A small image classifier, trained from scratch.
Training: muon at rate 0.0068, 7900 steps, batches of 128.
Data: trained on photos of plants, animals and fungi (iNaturalist), 77898 training examples.
Rows from block 2 of a small image classifier, named by matrix and row number. Rows with one number belong to one channel. Each number is 200 + 20 x the weight over its row's rms, rounded and kept within 0 to 999. All counts start at 0.
Before each channel's rows are labels from the 100 images, of 14976, where the channel reaches its highest value: "strongest on" is what is common among them. Only what is clearly more common there than usual is listed. The data: photos of plants, animals and fungi (iNaturalist).
# convs0: first 3x3 conv, stride 2 (model.blocks.2.convs.0.weight, 192x96x3x3, standardized in use, each kernel summed), inputs 0-95
# convs1: second 3x3 conv (model.blocks.2.convs.1.weight, 192x192x3x3, standardized in use, transposed, each kernel summed), outputs 0-63

strongest on: phylum Chordata; class Aves; order Accipitriformes; family: Accipitridae
convs0.18,241,191,195,156,178,208,171,208,198,207,153,197,178,184,208,192,222,209,218,238,229,199,200,192,186,204,191,202,228,211,230,182,173,208,206,178,197,179,164,165,221,222,221,150,198,217,228,198,201,151,197,177,195,176,198,206,185,176,184,217,211,215,217,199,176,214,205,160,175,217,221,204,211,208,219,206,210,219,206,233,209,241,212,207,211,196,201,201,210,201,216,178,200,219,183,201
convs1.18,182,188,183,208,212,193,206,186,196,189,208,160,205,152,221,191,203,197,176,225,230,213,174,197,215,238,188,184,219,179,205,222,207,216,220,227,202,171,162,187,201,203,175,197,180,205,210,233,189,200,226,197,213,216,224,183,193,254,217,223,216,178,219,182

strongest on: class Aves; order Accipitriformes
convs0.35,209,188,186,211,208,230,203,169,201,203,171,208,205,165,205,175,232,229,187,201,196,175,209,156,215,197,173,179,199,182,200,221,228,218,221,217,173,180,202,190,170,211,196,174,249,203,208,211,226,216,192,213,185,240,187,198,217,192,179,200,245,203,165,200,220,217,159,196,228,194,177,210,203,205,202,181,234,192,210,209,210,209,204,192,226,217,181,183,187,165,215,163,196,195,234,200
convs1.35,148,199,210,199,218,175,182,156,218,188,203,224,201,194,207,191,144,196,178,188,210,217,191,238,188,184,209,221,210,226,180,215,207,195,185,176,220,211,196,201,199,201,199,194,226,178,217,186,233,200,173,160,177,172,228,206,173,171,228,165,181,187,210,174

strongest on: class Aves; order Accipitriformes; family: Accipitridae
convs0.49,180,193,199,231,178,172,183,182,227,222,203,190,214,237,204,156,188,200,216,222,210,219,203,171,186,176,208,175,180,228,181,210,187,201,193,230,194,155,180,179,199,214,200,230,197,181,226,215,200,193,176,199,201,160,219,179,204,216,205,205,213,201,196,168,205,208,166,173,224,185,220,230,167,201,220,206,195,188,198,220,240,179,163,194,196,200,193,207,218,229,200,216,233,220,233,212
convs1.49,195,211,175,194,185,181,190,247,214,154,194,228,200,226,207,245,183,178,195,226,211,160,188,211,181,167,212,173,188,200,209,185,221,219,214,217,183,177,199,192,204,222,208,219,223,173,219,205,230,202,170,245,189,207,197,125,193,185,202,267,194,200,198,202

strongest on: class Aves; order Accipitriformes; family: Accipitridae
convs0.187,193,188,203,220,195,211,176,190,229,213,221,204,240,177,207,195,183,216,205,210,218,210,188,156,201,168,170,193,230,179,163,188,203,189,217,199,210,189,203,184,197,214,180,219,197,184,193,208,181,208,183,179,186,212,159,197,230,192,199,211,187,206,189,249,202,195,206,165,196,167,204,216,232,228,223,170,182,246,188,192,175,207,183,186,228,202,208,232,223,198,164,200,223,241,193,221
convs1.187,211,205,196,215,158,198,204,204,146,200,241,175,198,187,213,211,197,203,226,192,208,202,215,221,194,207,186,188,193,194,229,180,179,202,196,196,196,214,191,212,200,187,193,205,185,206,213,203,205,211,222,205,213,215,184,183,214,219,220,212,245,184,238,216

strongest on: phylum Chordata; class Aves; order Accipitriformes; family: Accipitridae
convs0.86,199,238,213,205,195,215,190,204,207,197,182,221,209,199,195,153,171,203,181,208,190,248,178,205,219,225,204,175,217,198,238,188,193,216,200,201,153,179,176,186,202,206,205,213,164,214,225,222,163,165,206,194,179,228,177,186,184,163,196,170,209,183,215,197,240,235,223,208,171,205,209,217,219,194,191,202,237,208,193,185,200,206,176,201,227,183,206,232,203,209,224,181,176,201,211,189
convs1.86,229,190,211,210,229,247,236,191,224,188,226,214,196,195,203,187,198,221,197,163,199,191,202,219,204,211,205,188,187,206,192,186,185,204,199,211,201,197,204,217,131,192,170,184,195,215,191,220,223,189,223,173,228,227,198,179,208,190,231,193,219,240,216,200

strongest on: phylum Chordata; class Aves; order Accipitriformes; family: Accipitridae
convs0.33,212,177,179,209,169,218,203,183,217,234,204,186,188,192,215,201,204,203,199,203,227,184,206,181,206,170,186,197,194,197,226,232,157,205,228,218,215,160,154,203,184,192,204,197,243,168,206,215,206,221,192,193,154,168,186,205,192,230,183,200,231,216,169,201,207,236,203,213,164,165,216,210,205,218,216,186,213,226,210,215,218,191,154,220,233,188,179,204,204,201,216,193,194,202,200,201
convs1.33,196,208,227,164,203,226,175,204,180,223,191,196,194,200,224,194,213,198,205,212,215,214,171,223,208,167,219,192,201,182,179,238,190,203,175,187,166,246,162,194,170,212,191,204,224,179,214,217,179,212,173,182,228,209,173,191,223,156,177,206,212,195,179,200

strongest on: class Aves; phylum Chordata; order Accipitriformes; family: Accipitridae
convs0.27,204,201,203,202,204,189,244,183,219,185,199,225,221,221,201,201,183,192,178,235,213,168,220,180,179,198,239,202,208,174,229,214,189,225,186,203,221,173,199,198,155,164,150,211,195,193,201,188,217,205,224,210,214,183,188,177,214,188,205,184,203,189,225,219,176,194,243,178,242,176,211,201,221,219,230,228,197,176,168,191,190,176,177,194,207,163,211,219,188,208,202,204,190,182,222,190
convs1.27,193,180,184,173,191,185,189,233,194,145,219,204,192,181,184,196,219,187,216,196,196,214,211,187,198,162,199,215,229,212,192,213,206,218,173,211,221,196,190,200,208,214,223,199,211,192,239,218,189,192,220,239,173,197,220,113,233,184,222,232,209,207,202,199

strongest on: class Aves; phylum Chordata; order Accipitriformes; family: Accipitridae
convs0.188,219,224,224,188,175,206,221,179,184,202,196,189,168,201,193,192,177,203,197,197,210,193,211,206,210,216,234,204,213,260,237,198,182,238,216,192,185,205,161,193,223,197,203,182,177,208,210,174,195,180,192,176,187,190,189,205,249,227,205,176,174,186,241,199,185,202,238,207,200,187,229,251,226,194,205,177,220,184,178,176,196,185,187,178,208,189,211,203,178,181,201,203,159,203,200,207
convs1.188,211,173,215,211,210,208,186,214,238,193,238,235,181,186,204,200,226,215,187,213,183,224,191,233,192,190,218,197,194,187,212,234,219,228,196,182,221,202,195,169,165,232,217,201,176,195,218,184,213,188,230,206,211,188,202,229,185,199,200,232,226,223,222,225

strongest on: class Aves; phylum Chordata; order Accipitriformes; family: Accipitridae
convs0.24,179,240,195,199,196,184,193,186,179,215,225,212,205,197,184,196,172,219,188,191,199,230,207,171,223,196,277,176,189,195,256,193,225,236,182,179,204,217,198,195,199,185,226,167,199,210,246,195,195,223,216,210,194,177,181,201,205,226,184,153,192,176,166,223,192,177,201,208,191,200,193,189,205,197,207,212,193,187,195,180,196,196,189,165,211,217,214,209,218,201,231,196,216,190,182,187
convs1.24,212,177,197,207,226,227,230,178,224,170,228,225,196,178,208,215,213,180,192,187,206,167,161,212,224,200,213,207,223,192,213,223,208,230,244,188,196,204,205,171,196,196,218,206,213,177,226,238,219,205,179,206,222,188,212,164,193,230,188,258,199,198,228,203

strongest on: class Aves; phylum Chordata; order Accipitriformes; family: Accipitridae
convs0.22,195,232,203,194,178,228,199,187,187,180,174,201,204,203,197,180,209,186,214,205,171,211,171,206,203,216,163,196,182,216,210,190,198,192,204,197,245,213,236,216,202,201,232,221,198,193,173,184,160,154,201,160,183,191,191,185,188,193,228,212,242,192,197,198,196,199,206,221,196,193,223,181,182,184,209,239,220,168,247,200,220,219,182,192,215,199,198,211,186,187,174,219,227,193,196,254
convs1.22,207,218,209,208,210,180,205,191,185,182,168,186,201,213,207,186,183,219,202,203,180,240,219,172,180,172,201,183,220,212,184,186,187,190,149,203,176,202,223,187,210,221,216,201,184,194,180,197,222,229,176,181,190,186,161,222,183,180,167,207,210,202,178,225

strongest on: class Aves; order Accipitriformes
convs0.29,211,180,191,202,177,235,205,192,197,192,171,199,168,204,204,226,189,200,178,184,181,219,207,193,195,190,169,211,205,185,218,172,184,204,209,173,224,198,191,204,146,228,187,160,255,230,209,204,190,204,174,195,198,176,204,211,202,175,165,175,224,213,213,201,249,202,197,209,181,221,209,225,198,191,185,213,178,209,257,199,197,198,194,189,246,208,233,199,194,218,198,195,208,221,216,188
convs1.29,192,227,191,205,221,226,182,185,175,207,174,165,190,190,224,228,188,233,222,208,216,180,202,201,200,206,202,143,212,197,155,208,180,197,222,162,199,189,195,166,204,217,198,181,209,198,187,218,209,234,180,187,203,182,189,202,220,188,236,252,179,167,187,185

strongest on: phylum Chordata; class Aves; order Accipitriformes; family: Accipitridae
convs0.2,162,204,222,188,239,194,197,245,203,226,162,198,225,223,199,228,185,181,177,178,223,228,175,191,155,166,191,211,178,141,235,191,171,186,207,201,216,217,192,217,216,193,196,208,203,201,207,210,197,200,185,181,194,209,205,224,184,180,190,213,184,200,214,184,187,200,189,236,208,203,198,201,175,180,231,221,215,209,234,212,191,209,201,148,188,224,194,207,223,189,197,202,206,183,227,200
convs1.2,209,175,173,199,183,201,194,214,203,223,190,192,186,214,241,200,176,197,210,181,165,191,207,181,197,240,159,211,177,174,218,209,223,183,226,171,204,188,216,195,186,186,219,187,182,179,211,209,219,183,237,212,224,210,179,218,174,216,187,201,197,164,212,211

strongest on: class Aves; phylum Chordata; order Accipitriformes; family: Accipitridae
convs0.37,251,194,179,181,228,197,199,205,210,201,228,223,186,222,201,228,219,184,186,194,192,180,211,182,182,275,180,220,221,188,234,215,235,191,194,200,161,203,203,199,178,203,195,197,223,201,204,203,193,173,207,192,209,229,193,203,203,218,182,179,207,182,184,225,189,207,206,232,199,199,235,223,186,212,203,199,176,173,150,206,182,188,185,183,213,187,203,192,165,158,181,220,188,210,191,190
convs1.37,194,197,217,183,214,170,171,197,178,205,229,188,182,192,251,173,224,209,187,187,203,211,226,227,214,221,187,191,214,221,169,217,189,198,225,168,206,193,180,193,210,213,183,184,179,215,200,223,197,207,178,191,193,226,265,223,183,203,184,162,197,206,195,200

strongest on: class Aves; order Accipitriformes; family: Accipitridae
convs0.45,200,232,213,194,186,197,216,160,175,208,178,201,208,183,211,209,210,202,208,243,191,208,182,173,217,255,180,183,190,166,187,211,188,197,231,202,214,215,242,186,189,229,191,200,208,183,229,194,193,186,229,193,164,208,197,191,166,202,222,170,189,158,191,215,186,219,185,237,206,196,184,218,204,190,184,198,207,211,221,175,200,207,204,224,206,180,161,225,213,182,253,185,208,198,178,212
convs1.45,174,172,218,187,234,241,236,180,231,201,215,198,192,194,205,191,210,183,174,196,191,193,235,223,235,175,229,205,206,211,211,212,209,212,222,209,218,201,214,226,223,185,235,200,177,222,216,214,182,184,168,185,240,191,202,202,186,229,175,232,193,208,174,196

strongest on: phylum Chordata; class Aves; order Accipitriformes; family: Accipitridae
convs0.90,218,226,191,200,214,190,209,197,241,191,171,245,220,206,209,208,173,213,193,196,206,187,188,202,213,216,222,174,216,148,230,184,231,227,178,229,197,200,172,188,193,156,228,200,206,207,190,200,202,243,243,200,210,227,171,193,206,192,171,178,188,200,187,209,180,182,211,189,151,201,183,189,185,204,176,199,209,195,217,213,185,190,160,191,205,202,214,199,186,223,225,210,172,181,215,219
convs1.90,214,199,230,201,233,198,208,240,179,192,237,222,202,226,218,188,160,236,220,175,230,207,187,192,180,166,220,219,189,215,183,161,221,161,203,187,208,228,217,189,187,197,225,185,234,210,199,186,211,208,217,208,170,163,216,190,172,166,205,188,179,189,205,195

strongest on: class Aves; phylum Chordata; order Accipitriformes
convs0.173,208,201,203,209,177,183,205,192,218,200,215,174,208,248,205,188,201,175,208,219,193,185,184,217,189,223,200,192,164,199,228,190,193,217,191,200,177,207,200,181,196,157,197,194,241,191,163,191,170,233,229,171,221,271,193,190,186,203,196,181,188,231,223,174,154,172,205,193,195,187,215,230,228,195,195,203,207,192,209,214,188,206,174,225,197,194,228,199,181,195,217,229,202,224,187,204
convs1.173,216,205,193,213,229,213,192,238,229,205,209,200,230,199,203,183,159,172,175,205,218,182,220,191,212,192,187,219,170,189,224,201,173,199,215,209,207,226,233,189,217,227,201,214,191,161,187,186,186,158,210,221,219,210,225,215,224,202,211,158,196,179,186,205

strongest on: phylum Chordata; class Aves; order Accipitriformes
convs0.161,185,217,207,216,214,180,168,175,205,189,204,222,199,227,228,211,188,162,205,175,192,196,189,203,165,179,215,166,181,211,201,198,211,219,199,211,217,159,198,209,210,201,199,192,226,262,187,233,168,203,213,207,188,190,195,192,247,222,200,217,216,212,224,184,189,176,206,193,182,198,201,193,224,168,187,210,237,172,219,183,225,210,170,203,208,167,233,181,186,229,164,203,196,185,202,209
convs1.161,201,224,201,242,201,214,216,215,199,185,178,168,199,168,192,221,225,239,212,199,190,201,197,189,207,205,224,198,193,194,201,200,159,188,179,215,203,231,178,201,183,164,175,217,203,213,243,216,176,215,197,199,158,182,202,213,195,214,213,210,194,166,199,209

strongest on: phylum Chordata; class Aves; order Accipitriformes; family: Accipitridae
convs0.68,182,206,215,189,235,180,218,192,192,198,201,187,191,219,180,230,186,175,163,179,214,222,227,162,195,199,203,199,187,221,205,213,217,213,199,223,172,210,164,199,241,197,209,199,189,206,207,156,204,224,235,211,207,255,174,199,195,217,198,160,217,192,236,246,183,195,199,208,191,189,184,174,166,239,193,180,207,201,194,179,190,192,201,200,186,180,203,190,227,230,197,195,213,174,193,216
convs1.68,214,175,213,187,212,176,210,233,186,238,195,232,206,206,198,204,215,223,210,169,205,215,215,227,194,213,213,202,184,175,187,191,205,163,187,156,214,200,215,173,184,204,216,191,195,190,194,175,191,210,174,243,191,204,208,229,169,174,208,207,187,215,233,202

strongest on: phylum Chordata; class Aves; order Accipitriformes; family: Accipitridae
convs0.123,185,181,222,203,174,206,180,246,176,213,212,175,200,223,198,228,190,222,208,219,189,206,197,215,219,231,176,175,177,247,187,199,225,198,229,180,172,205,167,187,191,202,178,196,195,184,203,189,207,237,177,181,178,220,190,231,216,202,184,194,201,219,232,201,205,199,177,163,249,208,220,169,193,175,197,195,249,185,184,197,191,227,173,179,190,211,168,209,199,213,206,194,204,201,222,195
convs1.123,210,195,205,211,178,198,192,206,185,212,173,242,216,178,219,207,190,200,187,201,168,222,201,183,198,184,201,212,202,171,178,211,218,214,180,190,210,210,181,191,192,190,201,208,174,195,221,214,188,187,192,206,225,204,178,219,195,203,221,168,199,217,223,169

strongest on: phylum Chordata; class Aves; order Accipitriformes; family: Accipitridae
convs0.165,216,227,188,215,205,206,206,178,170,189,175,208,228,179,177,184,171,199,201,191,190,194,172,209,193,233,199,191,190,172,186,202,182,239,221,232,183,201,194,182,177,229,202,190,223,211,189,224,185,240,200,193,199,205,182,194,173,189,175,196,207,170,209,197,213,176,193,170,217,182,221,243,217,240,176,229,216,241,226,191,189,188,220,176,188,189,217,231,192,232,175,206,191,241,193,186
convs1.165,207,190,211,214,236,201,192,201,225,210,180,196,207,218,205,192,225,216,208,183,184,165,204,205,208,221,223,157,202,212,229,181,213,158,198,204,216,183,234,194,194,220,199,190,212,189,185,219,195,209,193,195,248,201,202,190,235,183,201,201,201,217,165,203

strongest on: class Aves; phylum Chordata; order Accipitriformes; family: Accipitridae
convs0.56,173,211,203,197,229,230,194,201,205,213,233,181,197,237,214,192,193,214,196,197,221,196,191,208,183,239,197,201,195,190,220,179,204,206,188,221,160,180,182,170,197,193,243,195,217,205,242,208,208,207,173,224,184,201,178,200,213,173,194,172,174,152,206,186,171,199,216,183,181,178,194,186,199,157,220,181,196,230,196,225,161,241,216,203,213,194,200,181,193,237,218,211,216,204,225,185
convs1.56,208,206,184,216,221,186,240,236,195,245,209,198,209,234,229,218,183,182,180,191,189,217,173,150,185,171,202,198,168,178,206,187,188,199,211,214,199,210,221,214,163,199,184,222,184,170,203,207,193,177,192,181,219,220,212,174,195,207,179,180,183,208,231,207

strongest on: phylum Chordata; class Aves; order Accipitriformes; family: Accipitridae
convs0.47,211,206,186,197,217,183,197,177,184,202,218,175,194,167,236,201,180,159,228,197,215,202,207,189,202,198,255,230,216,215,218,224,175,185,198,185,183,199,207,199,187,169,268,194,206,150,225,213,217,186,228,182,203,214,205,188,206,173,166,190,181,193,177,211,228,183,160,211,188,196,202,205,169,194,191,222,184,202,197,221,211,214,211,201,189,219,213,224,193,218,238,199,200,188,196,188
convs1.47,234,195,213,201,199,200,207,192,194,134,224,192,185,196,258,192,186,187,188,190,207,184,199,182,217,189,208,208,211,223,197,190,182,211,174,209,196,195,189,207,200,202,195,195,191,199,211,229,184,194,172,234,198,185,196,114,190,223,181,261,221,179,220,194

strongest on: phylum Chordata; class Aves; order Accipitriformes
convs0.158,205,239,236,193,213,171,205,187,223,199,200,189,184,191,242,212,191,192,194,183,190,215,203,207,235,217,199,178,246,190,181,210,202,182,185,178,209,201,173,202,197,186,172,199,210,171,199,193,220,217,183,191,188,203,204,191,219,176,201,253,199,181,190,177,158,179,254,216,220,162,201,216,204,182,176,200,230,198,179,181,190,184,227,213,234,188,170,188,211,221,202,241,206,199,202,197
convs1.158,186,214,212,207,220,199,213,196,172,179,218,195,226,212,239,195,176,169,194,187,196,212,200,190,218,172,197,222,196,188,191,194,211,198,198,213,206,197,231,183,156,218,174,199,175,183,207,193,206,171,226,231,197,199,177,201,219,171,183,184,182,203,204,191

strongest on: class Aves; order Accipitriformes
convs0.98,171,246,200,181,195,205,208,189,224,188,190,183,202,228,217,180,191,220,195,215,181,221,210,177,213,171,235,181,199,206,179,178,203,241,207,180,197,182,195,192,235,226,223,200,169,205,213,227,219,213,195,202,185,206,250,190,188,196,204,173,187,221,222,192,158,197,178,194,164,171,191,197,212,214,222,182,245,197,207,177,208,200,208,205,186,151,229,184,219,227,199,185,179,182,198,211
convs1.98,239,159,187,206,188,188,173,215,220,220,208,172,197,213,194,206,200,222,206,204,175,207,192,188,213,170,230,218,195,201,196,184,249,241,182,227,197,193,197,185,196,190,198,208,197,213,216,184,207,191,185,220,186,178,174,224,226,208,202,200,213,204,196,201

strongest on: phylum Chordata; class Aves; order Accipitriformes
convs0.130,181,194,193,201,219,237,232,181,171,175,211,164,182,241,228,210,199,199,194,195,234,221,187,194,187,220,187,147,193,192,180,215,220,167,185,184,201,190,190,179,204,205,210,240,211,215,169,204,152,195,176,177,201,212,196,208,201,191,175,193,223,195,205,175,203,182,219,183,227,185,198,183,218,228,222,213,187,226,212,204,173,208,204,207,203,201,254,209,211,212,193,239,203,216,183,182
convs1.130,205,217,223,199,191,232,203,236,196,202,260,195,175,183,206,201,245,200,209,183,158,187,236,176,211,203,215,209,178,250,206,237,203,225,200,188,186,167,177,189,201,215,163,175,209,208,176,195,215,204,159,224,212,217,201,202,143,193,203,201,222,202,236,188

strongest on: class Aves; order Accipitriformes
convs0.168,205,155,201,197,203,207,219,203,199,212,216,217,215,230,232,220,199,181,177,203,191,175,212,199,182,191,202,156,189,199,179,186,243,173,190,184,207,210,143,171,159,203,203,194,199,212,219,188,172,216,184,168,211,203,212,233,209,186,209,200,205,175,218,201,203,196,208,197,178,233,208,191,249,208,190,193,206,203,186,194,207,192,191,215,190,240,203,219,237,182,216,234,149,215,207,207
convs1.168,182,221,233,230,165,186,214,235,207,208,196,174,229,209,227,169,198,179,215,195,178,198,199,184,206,233,191,188,215,180,254,211,213,185,216,181,184,165,186,175,194,195,162,218,177,197,208,208,254,200,204,194,216,212,192,238,216,181,209,174,185,206,191,154

strongest on: phylum Chordata; class Aves; order Accipitriformes; family: Accipitridae
convs0.64,206,241,202,182,172,192,206,193,176,228,211,184,194,215,197,196,230,201,221,190,200,221,234,206,205,182,207,179,192,212,205,227,253,195,189,217,192,187,174,213,215,209,184,165,178,196,199,222,195,168,186,200,201,237,196,194,170,161,178,192,236,197,198,183,197,198,184,233,181,177,204,234,251,221,224,209,181,180,189,187,162,210,166,190,220,181,183,184,203,200,241,208,200,215,192,211
convs1.64,241,203,204,188,186,210,163,197,238,169,236,193,185,167,216,213,218,195,180,174,177,187,233,146,228,203,226,195,199,207,182,218,188,229,181,230,180,178,217,226,208,196,205,193,197,219,178,189,209,201,180,230,183,227,207,181,175,206,201,198,219,200,203,193

strongest on: class Aves; order Accipitriformes
convs0.95,228,205,185,158,203,213,190,230,189,197,206,219,205,194,195,175,165,232,173,176,235,212,179,174,189,198,191,190,203,233,238,206,205,221,207,169,222,215,221,218,205,173,203,200,210,207,209,178,172,216,185,176,179,189,179,213,217,174,184,186,221,221,238,186,209,175,182,234,230,171,208,229,211,228,183,180,189,227,209,204,223,214,191,193,170,196,166,175,220,210,185,175,210,196,216,212
convs1.95,201,187,217,216,202,205,215,240,207,215,166,219,218,149,161,221,214,206,211,191,174,201,190,187,193,197,206,194,186,161,184,174,201,210,216,178,215,216,193,204,193,231,246,183,200,189,226,193,204,224,206,175,232,210,189,194,204,156,182,194,179,220,222,218

strongest on: class Aves; phylum Chordata; order Accipitriformes; family: Accipitridae
convs0.178,211,143,180,199,241,200,155,227,180,192,188,187,209,192,248,210,186,177,194,220,161,192,202,228,157,208,183,187,205,202,216,213,236,190,178,191,187,192,172,191,179,201,224,207,193,219,204,205,185,196,206,181,207,162,208,217,200,207,210,181,248,220,189,210,239,192,194,199,222,226,226,198,192,179,207,202,204,178,219,197,191,218,210,218,155,191,212,207,194,185,196,201,238,201,210,203
convs1.178,171,178,214,163,157,187,206,183,236,212,195,218,192,229,180,214,185,210,211,209,186,203,186,224,195,206,213,183,186,196,199,184,186,176,202,159,189,179,171,190,205,174,175,185,185,195,199,199,172,186,197,193,194,157,200,230,183,195,206,184,202,212,207,197

strongest on: phylum Chordata; class Aves; order Accipitriformes; family: Accipitridae
convs0.150,231,190,189,208,221,228,205,175,194,217,213,148,205,190,221,176,210,195,210,205,212,169,185,177,205,198,193,211,226,218,207,196,202,221,227,203,184,193,156,175,206,223,214,218,204,192,194,176,223,206,218,217,206,221,217,188,181,212,184,226,209,188,145,231,221,178,219,178,191,221,187,187,191,209,207,168,181,249,190,180,182,193,166,195,190,170,196,183,197,204,191,235,209,214,181,247
convs1.150,193,218,228,195,200,243,210,197,182,220,217,215,195,225,229,186,114,165,189,180,248,204,172,217,208,200,210,209,212,230,225,205,211,187,187,189,186,221,247,193,195,224,169,183,203,205,189,189,182,224,212,211,230,195,220,201,233,224,189,199,194,191,167,174

strongest on: phylum Chordata; class Aves; order Accipitriformes; family: Accipitridae
convs0.112,184,209,198,202,201,185,181,214,170,218,227,162,203,172,166,208,199,179,181,184,189,197,182,245,192,171,190,206,214,199,225,206,182,213,229,200,216,182,196,206,193,178,207,204,170,200,209,212,187,214,213,231,220,224,193,161,141,205,201,270,209,210,172,192,187,207,187,182,200,196,217,233,216,218,216,219,203,212,200,173,204,204,192,203,205,208,185,243,183,241,196,201,207,190,176,203
convs1.112,159,204,199,211,180,186,213,168,205,204,186,210,218,191,199,213,189,185,207,238,182,199,189,204,202,225,211,210,217,204,227,208,220,179,202,180,170,186,209,189,186,185,219,183,169,160,213,193,211,230,216,190,204,204,227,187,186,204,155,204,175,219,168,213

strongest on: class Aves; order Accipitriformes
convs0.177,213,182,235,227,179,177,189,180,195,178,198,186,185,184,231,193,181,180,189,230,252,206,196,204,183,199,197,221,194,156,186,173,233,191,172,195,205,177,199,197,198,222,217,233,161,219,179,219,219,200,203,180,226,199,206,170,211,214,194,215,171,214,164,184,216,156,221,178,203,228,182,206,186,215,198,184,200,203,187,218,190,199,216,194,198,193,220,206,201,236,186,233,241,200,205,229
convs1.177,144,213,177,195,211,184,188,192,176,206,218,188,210,195,203,174,174,243,221,207,203,210,194,180,226,202,206,169,205,194,230,187,208,200,199,199,209,192,235,194,234,216,203,197,201,216,179,161,196,188,205,180,156,272,223,207,186,215,171,178,210,183,200,187

strongest on: class Aves; order Accipitriformes; family: Accipitridae
convs0.176,198,208,200,175,205,201,195,196,214,199,205,205,176,220,174,194,189,205,222,210,176,212,210,174,215,221,188,193,199,177,230,183,199,198,247,210,181,181,193,188,189,206,177,231,195,242,200,184,198,200,210,186,196,232,213,176,186,205,222,203,178,213,211,169,170,186,222,238,208,217,202,200,167,236,200,180,187,204,240,159,212,196,171,220,229,235,174,222,153,167,223,215,175,193,221,191
convs1.176,221,192,233,242,226,183,195,213,204,214,214,225,176,196,209,183,181,142,178,201,210,194,191,210,208,217,206,193,180,193,240,196,166,193,221,187,222,215,191,228,193,208,172,183,197,185,214,184,178,190,206,240,230,199,211,214,217,227,187,214,182,209,184,191

strongest on: class Aves; order Accipitriformes
convs0.151,238,195,203,188,227,168,175,203,212,209,198,165,214,182,237,229,208,192,195,189,171,177,201,201,182,201,173,168,190,184,244,182,212,212,183,199,225,201,189,200,162,177,213,205,206,194,212,186,182,208,219,172,203,178,206,207,211,184,221,185,238,214,228,240,205,174,242,186,211,196,220,175,210,217,220,198,179,218,205,233,180,228,206,227,168,182,189,192,180,196,159,207,191,223,206,205
convs1.151,200,213,221,213,263,196,216,222,208,229,200,202,162,214,185,198,203,204,230,209,219,180,215,229,201,205,198,201,168,185,192,197,228,165,215,174,202,176,206,178,188,183,214,167,200,192,206,190,201,203,191,205,199,246,201,216,192,221,183,219,174,181,217,215

strongest on: class Aves; phylum Chordata; order Accipitriformes; family: Accipitridae
convs0.153,204,193,168,177,214,248,203,193,166,198,159,171,189,216,155,205,235,196,228,208,219,209,247,191,171,209,198,193,200,215,197,184,201,222,212,218,170,229,162,182,185,166,179,221,217,225,205,196,197,218,223,215,185,206,210,171,169,219,210,211,188,163,186,211,206,188,231,180,184,217,224,206,209,195,204,191,204,202,222,185,198,196,214,215,222,193,195,183,173,227,217,228,180,201,176,197
convs1.153,156,200,234,221,225,221,216,223,219,208,227,186,198,222,216,200,214,151,224,197,209,211,206,241,210,198,205,241,205,222,217,198,206,184,228,220,181,175,217,191,215,196,171,167,196,221,200,188,221,220,222,205,218,237,210,202,187,200,197,181,178,202,228,211

strongest on: phylum Chordata; class Aves; order Accipitriformes
convs0.88,177,256,238,210,222,225,198,158,176,199,177,210,201,223,190,216,196,217,208,196,148,155,221,189,186,191,234,184,179,216,174,216,189,190,205,196,195,225,218,234,202,219,207,203,239,182,216,203,166,167,213,194,217,202,215,187,205,190,190,219,169,209,245,181,197,201,201,170,191,207,198,189,191,179,194,180,216,182,203,190,196,175,221,178,199,213,205,216,233,206,217,180,209,184,207,190
convs1.88,202,175,225,206,189,203,227,214,209,195,191,184,169,197,221,204,228,210,190,227,167,245,232,183,202,253,213,210,203,238,205,200,204,180,217,228,174,193,200,205,202,226,204,173,240,209,205,171,202,180,204,197,160,183,208,207,211,187,183,182,177,228,225,201

strongest on: class Aves; phylum Chordata; order Accipitriformes; family: Accipitridae
convs0.140,171,224,212,237,193,183,173,191,181,220,218,188,200,203,213,209,186,221,185,191,158,203,225,195,204,181,189,196,217,164,202,179,194,226,169,212,193,177,226,213,180,194,199,219,192,229,196,205,196,173,212,209,192,224,190,179,177,189,202,188,163,186,199,192,220,191,243,182,178,266,221,225,216,188,210,225,228,184,199,162,179,184,212,198,201,197,186,229,172,237,208,221,211,188,209,218
convs1.140,157,202,198,174,180,217,222,174,221,243,180,202,224,244,222,211,176,178,208,227,189,183,177,159,213,201,203,229,208,202,240,181,198,207,194,190,201,196,226,195,181,204,200,206,201,190,200,214,198,208,246,191,162,225,247,202,165,170,226,206,186,218,192,201

strongest on: class Aves; order Accipitriformes; family: Accipitridae
convs0.146,223,216,201,201,157,186,160,199,185,208,206,189,208,197,200,224,203,201,225,214,234,190,181,202,205,220,229,204,221,189,231,213,177,213,215,196,184,184,163,226,225,197,215,183,234,201,224,223,206,162,229,193,200,205,180,173,191,181,220,187,215,192,212,174,142,220,216,213,167,224,191,215,204,229,202,203,170,205,174,189,188,229,181,178,193,199,184,189,198,193,235,216,218,173,172,180
convs1.146,229,177,174,186,220,227,195,171,199,165,223,201,211,196,223,188,148,211,202,176,207,221,194,202,184,194,183,181,193,165,198,199,188,176,209,242,196,188,198,197,186,181,206,178,178,198,192,199,205,220,217,214,198,200,204,175,204,239,174,201,168,208,189,210